A small image denoising autoencoder, trained from scratch: 11.2M parameters.
Rows from block 5 of the encoder of a small image denoising autoencoder, named by matrix and row number. Rows with one number within an expert belong to one neuron, the router's apart. Each number is 50 + 10 x the weight over its row's rms, rounded and kept within 0 to 99. All counts start at 0.
Before each expert's rows are labels from the 100 images, of 14976, where the router gives the expert most weight on average: "place" is the part of the image that holds the peak. Only what is clearly more common there than usual is listed. The data: photos of arthropod specimens (BIOSCAN-5M). In brackets: how many of the 100.
# router: router (encoder.blocks.5.mlp.router.weight, 8x192), inputs 0-95
# up: expert up (encoder.blocks.5.mlp.up, 8x96x192), inputs 0-95
# down: expert down (encoder.blocks.5.mlp.down, 8x192x96, transposed), outputs 0-95

# expert 6
place: centre (39); bottom left (36)
router.6:52 49 61 55 47 53 52 46 56 38 61 52 52 43 33 61 49 52 50 74 51 55 39 48 45 64 51 37 69 51 60 80 54 57 72 49 50 50 36 49 60 44 44 80 21 56 63 40 45 37 28 42 44 68 47 54 48 36 55 53 48 47 48 51 36 56 47 55 48 54 55 44 52 61 45 53 49 48 49 59 65 50 40 56 48 50 52 49 30 56 52 49 48 53 54 62
up.13:49 35 50 67 51 51 50 43 68 31 50 45 36 58 50 44 51 64 55 55 43 43 44 41 49 43 52 54 57 46 75 50 53 44 51 46 45 53 32 43 36 61 56 56 29 72 59 50 36 66 52 61 49 52 37 24 45 61 64 45 46 56 47 57 57 37 52 72 55 56 41 47 51 49 50 61 46 42 45 58 51 56 49 50 55 49 48 51 51 63 43 56 39 51 53 45
down.13:52 51 40 57 50 47 65 46 66 43 54 53 62 46 62 52 52 49 52 37 56 51 52 54 48 40 56 30 45 65 56 32 41 55 50 44 47 48 60 64 56 68 49 40 39 60 48 69 43 48 33 46 56 53 62 73 49 50 40 31 39 83 43 50 52 54 53 41 47 45 34 41 40 49 57 64 64 48 47 49 45 35 38 52 46 44 48 52 71 59 49 47 54 58 29 62
up.14:57 66 50 64 57 45 56 59 57 49 49 60 60 48 41 26 35 34 36 61 54 44 53 59 36 37 49 55 67 43 59 49 45 46 74 61 38 45 72 59 42 48 52 59 42 30 61 60 58 49 46 50 57 43 59 49 50 46 56 39 71 27 40 48 35 64 60 38 54 43 45 67 49 63 51 75 42 42 51 45 71 60 35 42 56 64 46 49 47 42 46 56 34 46 50 53
down.14:47 52 58 37 51 60 53 43 49 63 50 66 52 46 53 54 61 26 43 73 57 40 66 65 55 56 51 58 53 47 43 54 42 60 36 55 58 50 53 53 78 37 58 49 69 56 45 42 46 41 47 68 47 52 34 54 42 33 64 43 41 47 48 45 27 54 40 61 47 62 59 44 71 46 43 59 54 58 52 40 48 57 54 45 44 62 64 51 56 47 42 34 67 56 44 53
up.15:37 51 45 48 52 54 43 47 31 65 51 53 57 46 41 45 45 40 53 51 58 41 63 58 64 65 51 26 56 39 55 27 50 42 70 45 44 38 55 67 39 37 38 41 40 59 75 70 48 26 50 52 67 43 62 43 52 59 61 54 54 56 43 53 52 70 57 60 43 42 44 65 50 41 42 55 56 36 52 69 41 53 80 46 52 55 63 48 57 43 49 46 49 52 36 63
down.15:49 54 45 43 34 43 42 44 54 62 47 48 43 42 22 47 46 42 45 39 52 45 50 34 33 29 46 71 58 58 39 48 75 60 53 54 54 53 62 41 58 38 50 66 75 27 44 39 48 56 53 46 54 43 46 43 62 38 61 47 65 41 44 52 74 63 42 57 58 59 54 71 63 56 47 57 56 55 47 49 37 52 64 51 42 51 56 53 46 65 33 43 30 49 71 56
up.16:37 38 48 53 48 49 51 53 49 28 61 45 26 53 68 51 50 48 51 59 41 43 47 53 49 53 54 61 47 47 48 57 23 43 44 46 55 51 46 47 44 37 46 31 43 65 50 60 56 74 45 78 45 54 48 44 57 58 80 51 38 42 48 39 45 41 46 47 47 50 39 51 51 45 61 43 51 53 52 60 50 43 59 47 62 47 50 55 38 58 42 54 35 76 58 63
down.16:42 37 48 33 51 42 42 59 50 53 45 25 62 51 45 49 47 53 58 53 57 49 52 54 53 50 63 55 55 50 63 26 52 45 51 40 34 35 64 60 51 51 48 59 46 25 65 65 52 58 58 25 41 46 52 67 50 52 39 47 48 45 64 50 39 59 46 45 50 52 59 80 39 49 50 43 42 42 50 43 42 54 59 47 51 32 49 29 57 51 55 68 37 48 43 45
up.17:52 64 44 48 43 54 38 39 60 73 35 60 45 41 24 50 60 50 56 55 69 42 60 43 54 67 51 42 55 51 42 46 57 58 54 49 46 49 53 60 50 42 32 63 49 55 63 70 54 35 42 37 51 39 53 52 52 44 48 49 52 63 51 49 37 50 61 41 52 81 52 62 48 45 50 76 54 57 57 44 63 39 26 52 44 56 56 53 54 48 55 50 61 66 53 61
down.17:58 64 53 56 52 46 40 51 24 45 52 44 59 52 21 53 83 47 61 71 53 44 47 53 57 60 56 48 52 45 39 37 50 47 42 49 49 52 28 35 64 38 55 42 46 65 57 32 50 43 64 56 43 52 56 41 70 47 28 40 71 43 55 52 40 44 48 45 51 60 65 49 50 41 55 44 51 55 57 57 47 64 37 51 64 51 47 47 32 35 47 48 34 48 85 44
up.18:51 23 49 39 42 52 52 52 56 63 38 70 45 43 69 62 41 48 36 44 49 50 51 45 58 55 45 39 44 67 48 70 55 58 42 43 60 57 48 28 59 58 36 49 41 42 37 61 51 55 49 32 60 57 42 56 48 42 50 55 47 79 43 56 53 51 40 41 43 59 47 38 57 65 48 33 59 55 47 37 43 55 65 61 48 61 51 47 76 55 48 55 76 52 30 58
down.18:40 70 43 44 44 47 59 47 50 42 63 47 40 54 42 45 58 51 48 40 65 39 45 52 56 48 37 48 46 60 49 65 57 54 50 41 56 48 51 34 51 41 45 50 62 73 34 49 48 51 72 56 41 44 53 48 60 60 54 41 60 39 55 46 53 47 32 72 59 44 65 51 56 35 44 56 67 51 44 57 38 55 65 34 59 58 38 64 40 43 45 52 51 60 59 44

# expert 0
place: centre (33)
router.0:42 52 50 50 50 49 51 45 48 48 62 49 36 47 48 58 65 52 53 50 41 53 48 62 47 61 51 65 54 44 64 42 57 53 61 34 52 49 35 60 51 52 37 57 36 43 86 64 48 44 38 64 63 59 45 48 50 50 53 54 33 69 50 49 43 47 39 60 47 56 59 73 58 38 47 27 45 47 48 67 44 47 54 53 47 48 53 49 45 42 51 50 54 63 65 38
up.13:62 39 60 46 47 59 51 44 59 32 62 53 38 45 60 40 57 59 46 34 43 52 41 38 62 39 44 55 39 52 52 40 58 61 57 42 57 67 47 59 52 40 42 55 29 49 51 66 50 56 60 56 45 39 19 61 52 48 47 53 41 45 44 52 62 48 37 25 53 41 50 54 59 60 53 55 44 51 54 63 68 43 73 51 47 60 47 59 61 47 51 42 41 55 49 40
down.13:57 51 42 48 36 47 49 40 64 41 36 54 37 57 28 65 57 43 46 62 57 49 50 66 41 41 51 64 52 56 45 55 32 51 32 55 41 61 54 61 45 65 54 41 65 46 64 66 48 61 28 62 53 57 44 67 52 54 56 53 61 60 47 60 55 41 41 49 42 55 51 59 57 55 37 58 39 32 43 39 52 51 50 50 43 57 51 47 32 40 57 43 32 73 69 64
up.14:53 23 40 51 52 56 56 56 74 59 38 59 59 44 55 59 40 36 49 52 60 52 46 60 44 55 44 30 54 54 50 43 42 53 52 36 52 45 58 58 49 68 45 65 31 40 54 54 49 80 35 44 51 60 78 51 58 39 45 56 40 69 49 51 45 54 61 44 54 52 44 45 45 54 51 57 50 50 47 47 48 49 54 53 48 51 45 44 69 53 52 41 68 29 38 57
down.14:54 76 29 39 41 55 59 62 48 45 55 47 37 55 32 41 45 46 59 43 71 42 62 40 70 35 57 47 42 53 47 53 70 51 48 54 46 40 57 55 56 61 65 52 58 81 46 23 59 54 61 52 45 52 39 46 54 60 34 55 34 47 49 45 48 34 50 55 48 46 35 41 53 45 41 44 59 43 52 36 49 60 37 48 55 59 39 46 66 59 60 38 53 56 50 34
up.15:46 59 32 47 51 43 53 50 31 49 49 47 45 59 21 55 58 39 41 60 54 49 52 48 34 61 49 55 51 37 47 49 60 35 58 62 42 49 60 67 37 48 50 50 36 38 66 48 57 49 34 48 52 56 59 44 52 53 47 40 49 35 49 48 47 62 72 38 52 52 46 65 61 44 50 67 52 45 55 50 46 61 28 46 58 50 46 55 36 56 46 55 25 52 59 48
down.15:49 68 38 33 41 53 49 46 39 33 53 47 47 58 53 61 47 51 57 56 48 48 62 39 42 45 55 49 52 52 41 43 45 54 44 40 36 60 46 73 66 54 46 37 57 33 49 67 46 45 33 49 40 64 44 36 50 52 35 58 55 48 50 53 30 47 68 54 41 55 55 69 28 45 55 55 53 53 48 53 43 43 60 52 26 45 51 47 53 42 51 44 48 42 56 52
up.16:67 82 52 59 44 53 55 49 59 43 53 53 45 51 25 45 54 49 57 79 54 56 56 59 45 29 52 40 38 47 33 59 52 49 39 63 46 53 67 56 45 68 69 68 79 63 33 51 49 45 43 32 45 48 46 43 45 53 44 47 44 49 56 43 49 41 60 55 51 69 47 22 45 46 47 25 45 56 53 43 49 58 44 46 55 48 55 48 37 48 42 41 31 48 48 46
down.16:45 56 62 48 56 49 60 43 45 58 45 38 32 47 57 52 45 51 52 66 47 49 41 57 35 50 64 46 43 49 50 51 35 56 66 54 33 51 45 37 44 52 67 37 58 61 25 34 57 43 49 69 62 64 54 49 59 42 44 43 56 58 58 53 52 48 53 43 63 45 63 22 47 45 52 50 48 50 52 57 47 60 45 56 56 46 54 42 33 33 50 45 67 47 63 29
up.17:44 70 44 45 48 45 45 50 56 41 64 48 43 45 48 42 59 62 49 41 39 46 47 59 39 35 49 72 41 42 32 55 42 46 50 59 51 58 48 64 45 58 56 53 81 48 45 44 52 57 52 56 52 46 47 37 60 54 56 47 56 28 45 49 54 49 43 66 49 44 46 45 51 38 52 61 54 54 47 57 42 50 34 41 49 49 44 65 28 52 53 48 47 58 54 36
down.17:53 52 62 60 59 29 45 46 43 50 54 46 54 53 60 45 47 46 51 47 63 57 39 40 42 59 57 55 60 44 57 34 44 32 65 57 27 33 50 54 43 50 46 25 48 36 58 54 37 59 57 50 52 45 39 65 48 61 49 65 51 36 48 47 45 44 59 43 56 40 54 58 37 55 39 51 33 44 52 55 53 49 38 48 31 42 54 36 47 31 57 38 43 42 50 46
up.18:68 50 31 68 43 56 56 51 48 29 49 48 48 52 44 56 53 45 53 48 70 54 47 65 42 50 56 44 72 59 46 49 67 56 41 44 43 49 48 56 46 61 60 53 58 65 54 24 46 61 47 64 20 36 54 52 55 31 42 46 45 47 50 59 50 54 73 49 53 58 57 38 73 53 44 46 49 48 53 32 48 73 55 49 47 53 55 40 56 45 47 49 47 55 41 38
down.18:52 62 64 50 48 52 47 60 38 40 44 50 49 53 42 53 55 48 55 62 45 49 51 65 50 49 58 64 46 65 51 41 40 59 47 51 41 54 49 50 59 45 60 11 46 55 49 41 58 39 59 73 43 48 63 42 57 63 34 47 64 23 54 65 46 43 40 44 49 47 60 36 64 54 56 37 57 45 51 52 32 47 34 49 41 49 51 50 35 30 41 36 57 43 69 19

# expert 2
place: centre (39)
router.2:67 55 29 63 44 51 47 48 20 34 56 44 61 47 39 54 63 52 54 41 48 52 54 46 66 44 51 69 40 47 40 38 51 50 56 38 51 48 48 55 62 41 44 30 42 25 49 52 45 30 37 46 70 53 50 59 46 49 49 53 37 76 51 55 54 51 50 52 48 47 41 47 55 42 51 63 52 46 47 71 35 46 50 50 46 49 50 51 77 69 53 47 40 41 38 47
up.13:65 38 42 71 37 51 61 61 44 47 35 56 49 48 54 63 43 48 53 41 48 42 54 44 47 50 43 44 76 57 43 35 39 50 41 47 53 48 53 50 45 49 63 37 40 42 70 57 42 93 37 28 57 44 58 59 56 52 62 45 47 60 50 53 56 52 58 58 46 56 37 46 43 45 54 48 51 42 49 55 47 49 64 45 47 50 50 49 65 62 53 47 34 37 43 58
down.13:50 33 45 56 49 58 60 47 44 33 45 46 53 51 70 61 42 57 51 50 48 54 51 67 68 43 49 61 51 63 54 69 37 59 50 45 57 56 46 33 52 44 51 40 46 62 32 29 46 77 49 68 52 55 48 40 37 58 49 58 54 57 53 50 54 33 38 46 46 49 58 24 58 55 51 64 57 41 50 57 38 60 55 40 38 50 52 50 37 46 52 47 74 60 53 39
up.14:57 75 38 44 49 52 61 52 56 26 66 55 40 57 50 50 58 50 40 75 38 42 42 56 46 36 55 60 46 52 43 67 42 51 46 50 49 64 37 63 56 64 68 35 54 61 29 50 65 41 40 50 32 54 34 38 49 39 35 41 60 45 40 49 44 40 68 43 56 38 49 52 51 53 52 50 58 59 52 37 57 57 44 58 53 55 33 56 47 57 42 51 41 59 51 55
down.14:57 21 48 47 55 51 48 48 55 41 35 54 52 49 70 60 31 55 47 25 54 61 47 54 58 57 42 40 54 62 52 31 58 58 33 46 59 52 47 40 41 45 51 62 35 63 70 50 46 69 40 58 50 61 45 59 45 43 59 59 41 58 40 42 49 43 35 50 42 49 51 45 43 62 50 56 49 54 44 50 39 34 68 52 50 50 48 45 60 53 50 51 52 42 47 54
up.15:51 35 47 47 52 49 57 59 37 71 54 52 48 49 65 40 59 39 48 38 55 43 52 57 59 54 47 42 36 54 45 37 58 42 56 43 52 56 72 41 46 37 34 54 59 43 55 58 53 26 68 76 49 51 39 48 51 44 53 47 61 33 45 51 65 56 38 50 57 30 42 53 49 49 53 56 58 47 53 51 56 34 67 40 58 43 37 53 52 43 38 48 42 28 53 26
down.15:52 44 62 49 48 42 50 56 29 54 29 37 76 57 41 56 42 40 56 69 60 52 41 32 57 52 64 29 56 63 63 61 49 50 43 51 44 39 38 64 50 66 44 41 42 49 64 44 60 43 40 48 42 36 63 63 37 50 55 34 37 67 61 57 60 50 57 51 35 57 59 54 50 68 60 46 51 35 60 47 47 62 56 43 51 54 59 43 65 30 43 64 50 36 48 68
up.16:63 34 57 49 44 54 56 47 44 50 34 48 83 44 43 59 40 57 44 59 52 48 50 57 40 55 44 23 58 52 35 44 50 65 54 39 55 55 55 65 59 52 54 60 36 49 43 48 38 58 40 46 46 42 55 61 49 39 53 50 56 45 43 51 44 55 70 57 45 66 49 49 69 64 52 57 57 51 54 55 59 57 52 56 49 47 51 43 40 35 63 59 46 37 42 57
down.16:55 59 69 46 64 52 50 49 56 65 48 42 29 49 62 41 59 49 44 68 66 48 50 61 52 44 38 48 40 53 40 56 50 44 30 47 51 57 78 49 41 45 44 57 35 51 23 53 58 36 56 54 39 46 54 49 44 54 80 52 68 55 44 56 70 44 38 39 51 44 44 34 41 42 57 54 54 51 42 54 44 57 70 46 43 58 45 58 60 45 67 44 64 56 44 44
up.17:70 65 45 64 54 45 52 48 54 40 49 56 60 46 49 45 50 48 48 66 53 51 48 56 64 42 51 42 46 38 49 71 52 55 46 54 54 52 36 53 47 56 45 42 52 45 34 45 53 35 52 48 47 40 39 42 43 45 32 49 52 55 49 50 37 54 53 43 47 66 60 33 33 62 45 68 55 64 54 55 53 54 28 48 59 46 47 47 48 47 52 55 83 44 46 56
down.17:36 87 37 54 53 42 62 49 54 53 46 55 59 47 30 50 65 43 64 68 38 54 51 58 54 47 55 37 60 48 50 60 56 59 34 57 55 48 39 65 56 53 63 21 53 70 52 38 48 45 49 39 51 57 52 62 47 44 31 46 44 43 55 50 35 38 63 51 37 45 58 47 25 51 51 36 40 65 41 45 39 54 62 54 55 45 54 43 56 38 45 47 68 57 45 51
up.18:52 49 41 70 49 58 53 51 51 30 72 53 52 51 38 43 43 57 49 55 52 46 40 35 48 44 57 60 47 52 53 43 59 45 72 48 46 50 58 44 54 51 59 68 57 41 63 34 54 69 43 47 73 56 44 57 48 57 52 43 41 61 57 51 61 52 36 41 58 31 40 28 57 41 63 46 51 38 59 54 41 47 27 47 52 51 41 59 34 64 52 53 44 29 67 38
down.18:49 62 49 49 53 48 50 41 41 19 50 40 72 55 48 55 43 75 41 44 46 46 45 51 47 50 41 52 38 47 57 57 74 52 68 51 53 60 19 54 59 46 38 54 53 55 60 55 52 44 44 50 42 50 42 49 57 49 23 58 32 48 44 66 60 45 43 56 42 70 59 38 52 63 40 51 43 52 38 38 42 54 55 48 40 62 48 57 52 57 55 50 42 43 53 50

# expert 7
place: top right (27)
router.7:55 34 51 44 50 49 52 47 40 51 51 49 69 45 66 58 40 50 55 32 54 54 48 41 58 69 50 23 51 61 57 51 69 53 55 37 53 50 42 42 40 60 41 64 40 51 68 48 44 38 57 43 50 48 49 43 47 40 45 56 42 55 49 53 49 55 57 47 53 42 53 63 54 57 48 54 50 52 52 49 48 59 57 54 45 48 55 50 74 45 54 55 58 23 30 50
up.0:50 53 47 51 55 51 49 46 61 39 56 60 31 45 52 34 79 49 49 72 48 43 54 41 68 56 48 63 52 42 48 64 60 48 65 39 58 52 53 48 55 29 48 45 50 28 37 55 59 48 41 35 37 45 41 45 46 51 60 51 40 42 48 52 42 51 45 45 43 29 28 64 35 33 53 49 49 54 49 76 61 48 53 55 55 53 41 51 26 69 37 40 47 54 46 53
down.0:42 62 52 49 49 47 54 40 59 43 50 53 48 42 41 53 68 50 48 64 52 45 55 60 52 43 57 67 47 39 39 81 60 56 50 47 52 58 55 65 65 42 55 64 60 36 52 38 52 45 42 26 36 51 45 49 55 48 62 55 26 28 49 61 37 58 49 47 37 58 31 60 46 31 47 47 47 43 45 58 59 57 61 52 38 50 53 40 60 62 45 40 41 45 30 45
up.1:48 56 56 58 50 34 56 43 50 38 32 56 58 45 55 59 29 41 48 38 40 43 46 56 42 53 43 48 48 46 54 42 53 42 45 60 52 38 61 49 43 34 44 46 49 45 59 43 58 80 56 50 60 52 70 37 57 52 46 56 47 56 63 58 45 61 51 39 48 57 39 51 43 62 53 41 54 47 53 49 50 53 55 49 42 48 55 47 51 64 57 55 41 47 68 35
down.1:38 44 44 66 40 53 37 39 50 61 49 51 47 52 28 49 61 48 29 37 64 42 44 48 52 47 46 46 48 53 57 52 54 34 45 61 41 43 33 46 30 57 53 31 41 48 63 62 46 55 49 35 30 49 39 47 60 54 50 43 55 52 46 40 39 64 46 56 59 71 65 73 47 44 60 37 37 38 53 48 42 45 62 57 62 50 55 55 48 45 50 64 65 56 73 54
up.2:43 33 46 52 34 50 47 37 50 28 56 48 54 50 46 48 50 60 40 47 32 53 45 48 52 55 59 71 51 69 52 47 57 61 56 42 62 56 39 42 61 42 44 43 42 57 59 52 47 56 40 66 48 55 28 51 53 45 50 49 44 51 55 42 62 36 43 50 40 68 48 61 60 74 44 43 41 36 35 43 51 34 71 59 52 40 51 45 45 46 55 43 40 59 32 49
down.2:70 61 51 47 64 59 46 53 59 44 46 62 42 34 51 54 50 44 37 52 59 44 44 70 36 49 32 58 65 56 49 52 42 44 56 43 52 50 60 62 50 69 45 51 42 38 34 73 50 47 28 74 40 40 44 65 53 62 54 49 26 68 50 44 50 55 57 60 51 60 50 47 62 50 55 61 49 57 44 52 48 44 50 48 68 49 34 57 55 71 70 54 60 60 28 66
up.3:46 31 57 57 45 53 51 43 67 44 49 42 41 43 68 43 18 58 47 62 55 41 47 34 58 48 49 51 56 44 72 46 49 40 54 54 51 66 69 53 40 37 41 39 42 45 69 65 48 67 48 54 63 48 33 54 53 55 56 45 53 37 46 50 61 40 39 38 53 52 51 55 44 60 51 67 43 38 45 48 44 21 44 61 44 57 45 67 50 69 49 51 30 56 65 53
down.3:45 34 45 57 53 48 47 42 55 46 56 57 44 53 52 58 42 37 56 36 37 50 48 52 39 59 52 47 50 52 48 18 48 41 49 40 46 52 54 62 52 57 53 46 43 45 66 80 46 50 44 45 57 50 54 53 47 40 55 58 50 77 37 38 38 58 72 36 38 39 31 73 44 48 53 50 54 46 40 44 48 31 36 51 50 50 66 61 51 74 47 50 16 48 45 63
up.4:53 35 62 35 63 45 41 52 41 49 41 54 58 45 56 72 42 34 51 61 55 54 57 49 43 55 52 37 46 48 63 54 53 46 52 50 58 40 60 51 48 57 42 64 53 48 65 61 53 50 46 37 73 51 72 57 50 63 48 58 40 58 44 37 34 63 48 40 41 67 56 45 40 51 60 56 47 65 45 48 43 41 61 49 46 59 56 37 41 66 55 44 60 41 36 54
down.4:45 32 43 55 48 31 63 53 58 33 55 43 52 45 49 40 44 55 41 44 58 57 49 54 44 46 54 67 44 46 53 42 60 58 75 47 45 62 39 38 35 40 47 44 59 48 55 54 54 57 55 35 47 51 41 39 54 69 53 55 68 36 42 53 42 44 58 58 63 52 58 61 65 40 53 55 54 47 50 66 50 40 47 45 57 56 52 54 23 62 54 65 16 59 65 48
up.5:56 54 44 33 44 55 53 61 55 57 51 60 35 46 45 54 61 33 34 41 49 25 55 64 49 42 35 58 41 49 33 38 38 64 48 57 60 62 50 43 49 34 53 57 47 59 36 62 59 48 56 63 39 53 60 45 68 43 49 42 55 54 49 56 39 51 46 55 50 31 50 53 69 35 63 57 66 62 48 51 50 53 51 43 55 60 44 58 41 48 43 57 41 57 61 43
down.5:36 65 33 33 54 42 61 54 52 56 42 54 57 55 32 57 61 30 44 68 43 56 51 71 49 46 50 46 41 54 46 53 32 51 55 51 47 56 56 68 59 49 56 51 78 51 50 51 63 49 43 52 31 58 60 47 51 42 41 61 51 41 46 55 41 53 39 69 41 68 53 39 46 42 44 40 59 49 38 52 62 63 65 50 48 50 51 40 40 38 44 61 59 58 49 46

# expert 3
place: centre (28)
router.3:61 30 36 56 44 53 52 48 62 21 43 51 27 46 45 56 40 54 47 35 45 53 58 64 47 30 51 60 48 47 58 72 44 54 45 47 49 50 63 60 56 57 43 48 60 56 65 72 47 62 35 39 51 49 53 45 50 44 43 51 59 64 49 51 47 54 59 29 46 61 39 38 54 53 47 65 50 48 48 33 54 48 59 54 45 52 53 45 70 68 52 47 43 66 34 68
up.13:60 48 46 56 51 54 49 51 66 42 36 60 30 46 54 52 37 42 50 46 57 49 49 54 43 39 43 47 46 28 58 54 41 41 55 51 61 56 51 47 41 50 37 68 66 49 47 59 41 59 53 76 39 46 53 42 46 62 44 43 68 36 41 51 52 41 66 45 53 58 49 39 52 60 46 68 51 47 47 51 53 64 46 53 42 54 42 61 35 44 56 50 40 55 59 47
down.13:49 53 62 45 40 57 35 51 40 37 35 40 43 43 50 57 56 56 55 48 52 55 46 53 42 40 52 32 44 58 62 36 14 53 56 51 63 37 45 44 46 36 38 27 45 63 53 60 44 28 47 70 61 47 58 63 57 57 43 62 57 52 37 53 50 36 40 53 50 70 71 37 55 52 37 64 46 42 36 50 30 42 52 53 45 61 59 47 39 39 67 59 61 54 56 49
up.14:54 45 38 33 47 65 70 41 44 55 51 65 40 53 46 65 54 54 46 43 49 42 40 56 53 43 47 48 45 63 44 47 44 63 40 37 54 61 51 42 62 65 72 65 39 47 37 50 46 70 51 59 39 41 33 58 58 29 45 54 67 54 60 49 58 47 42 54 45 34 52 32 62 61 40 59 56 55 46 44 50 39 64 48 43 58 50 49 40 48 36 42 63 46 50 42
down.14:55 43 40 44 58 61 40 49 69 38 51 55 29 57 53 46 45 42 57 60 49 50 57 62 43 45 35 64 62 58 52 34 32 44 42 47 54 53 43 58 39 56 46 49 57 52 59 65 48 74 46 60 63 54 36 59 41 41 53 45 59 71 36 55 68 37 54 58 32 63 57 37 49 59 42 64 60 49 58 60 48 42 28 45 56 50 59 56 43 42 51 40 45 64 56 46
up.15:46 55 42 48 48 53 47 60 44 55 45 65 40 43 36 56 50 33 40 55 45 48 59 56 36 40 52 45 40 28 61 46 47 58 48 66 53 46 54 70 42 50 54 54 38 45 35 56 50 26 41 60 28 44 72 53 50 53 37 51 49 59 47 50 35 61 52 53 44 50 51 52 50 47 45 48 57 49 53 50 58 73 62 57 46 56 57 53 64 52 40 56 48 60 34 43
down.15:45 69 51 49 50 54 47 53 45 32 46 54 28 49 43 60 64 48 46 57 55 38 58 64 42 31 47 74 50 29 55 28 54 66 42 58 68 47 49 57 47 35 59 40 42 53 48 59 51 41 48 59 49 42 62 56 55 53 46 45 35 51 41 51 29 56 46 62 55 47 44 54 69 54 57 52 50 52 57 64 41 54 39 57 57 45 54 62 46 57 40 56 52 66 42 50
up.16:49 45 56 64 57 42 54 70 41 47 70 69 60 67 37 45 58 48 44 44 49 31 38 42 57 64 48 50 54 44 61 44 50 58 67 52 54 59 51 42 48 38 60 62 40 55 58 48 68 34 64 54 53 28 43 40 49 44 47 26 46 51 50 42 47 62 49 41 60 51 50 48 42 53 71 61 67 49 62 52 68 54 57 42 63 39 27 58 47 52 28 64 51 59 40 40
down.16:54 25 59 59 60 46 50 52 44 68 55 46 58 50 56 38 26 57 50 35 60 45 38 29 58 48 50 27 48 51 62 36 67 42 53 51 54 53 57 35 36 50 46 56 35 49 54 51 49 45 62 43 60 42 42 45 42 63 77 49 47 60 51 52 68 44 47 38 62 46 43 47 50 62 54 61 53 44 62 51 53 44 42 47 51 48 49 56 66 61 48 53 44 29 55 48
up.17:47 77 41 40 44 55 56 57 35 46 70 65 44 57 37 56 76 36 45 59 43 32 52 68 39 48 48 56 45 58 43 30 38 59 57 51 56 51 55 53 49 49 73 44 45 45 43 59 55 42 52 69 31 49 58 43 62 38 42 41 55 48 48 49 42 56 47 43 54 39 56 45 54 41 62 54 56 62 54 57 57 57 58 40 51 49 38 56 25 41 30 47 54 50 55 47
down.17:52 45 48 53 53 37 35 46 61 37 29 50 37 69 47 62 41 45 48 46 54 51 54 57 41 44 52 69 58 38 61 50 45 49 40 43 52 48 38 71 39 67 58 36 51 48 80 63 60 50 40 58 50 57 53 57 41 48 45 47 39 68 43 62 26 58 60 51 50 66 50 73 55 61 47 41 44 48 54 43 43 62 37 35 60 48 47 34 49 57 56 47 48 72 54 43
up.18:63 40 46 49 47 47 58 45 45 62 46 56 55 49 69 50 55 50 54 30 46 57 53 60 44 52 48 48 45 52 47 49 54 62 42 45 53 51 72 52 55 68 47 62 55 26 35 63 39 64 46 17 64 43 53 43 45 50 62 51 43 45 48 58 51 51 56 28 56 49 53 55 49 47 41 50 52 52 49 39 46 62 70 52 51 50 56 46 73 48 45 51 58 46 38 57
down.18:48 62 53 41 47 66 39 45 51 57 44 57 15 52 76 44 45 49 52 35 49 45 51 50 53 59 51 73 49 55 54 60 42 56 52 54 50 51 49 44 50 43 43 67 50 43 47 64 57 39 40 55 55 48 61 48 55 53 61 44 51 36 52 53 56 44 59 45 59 48 37 66 74 29 49 62 45 37 38 65 56 53 58 36 50 50 54 41 38 52 57 32 31 65 59 62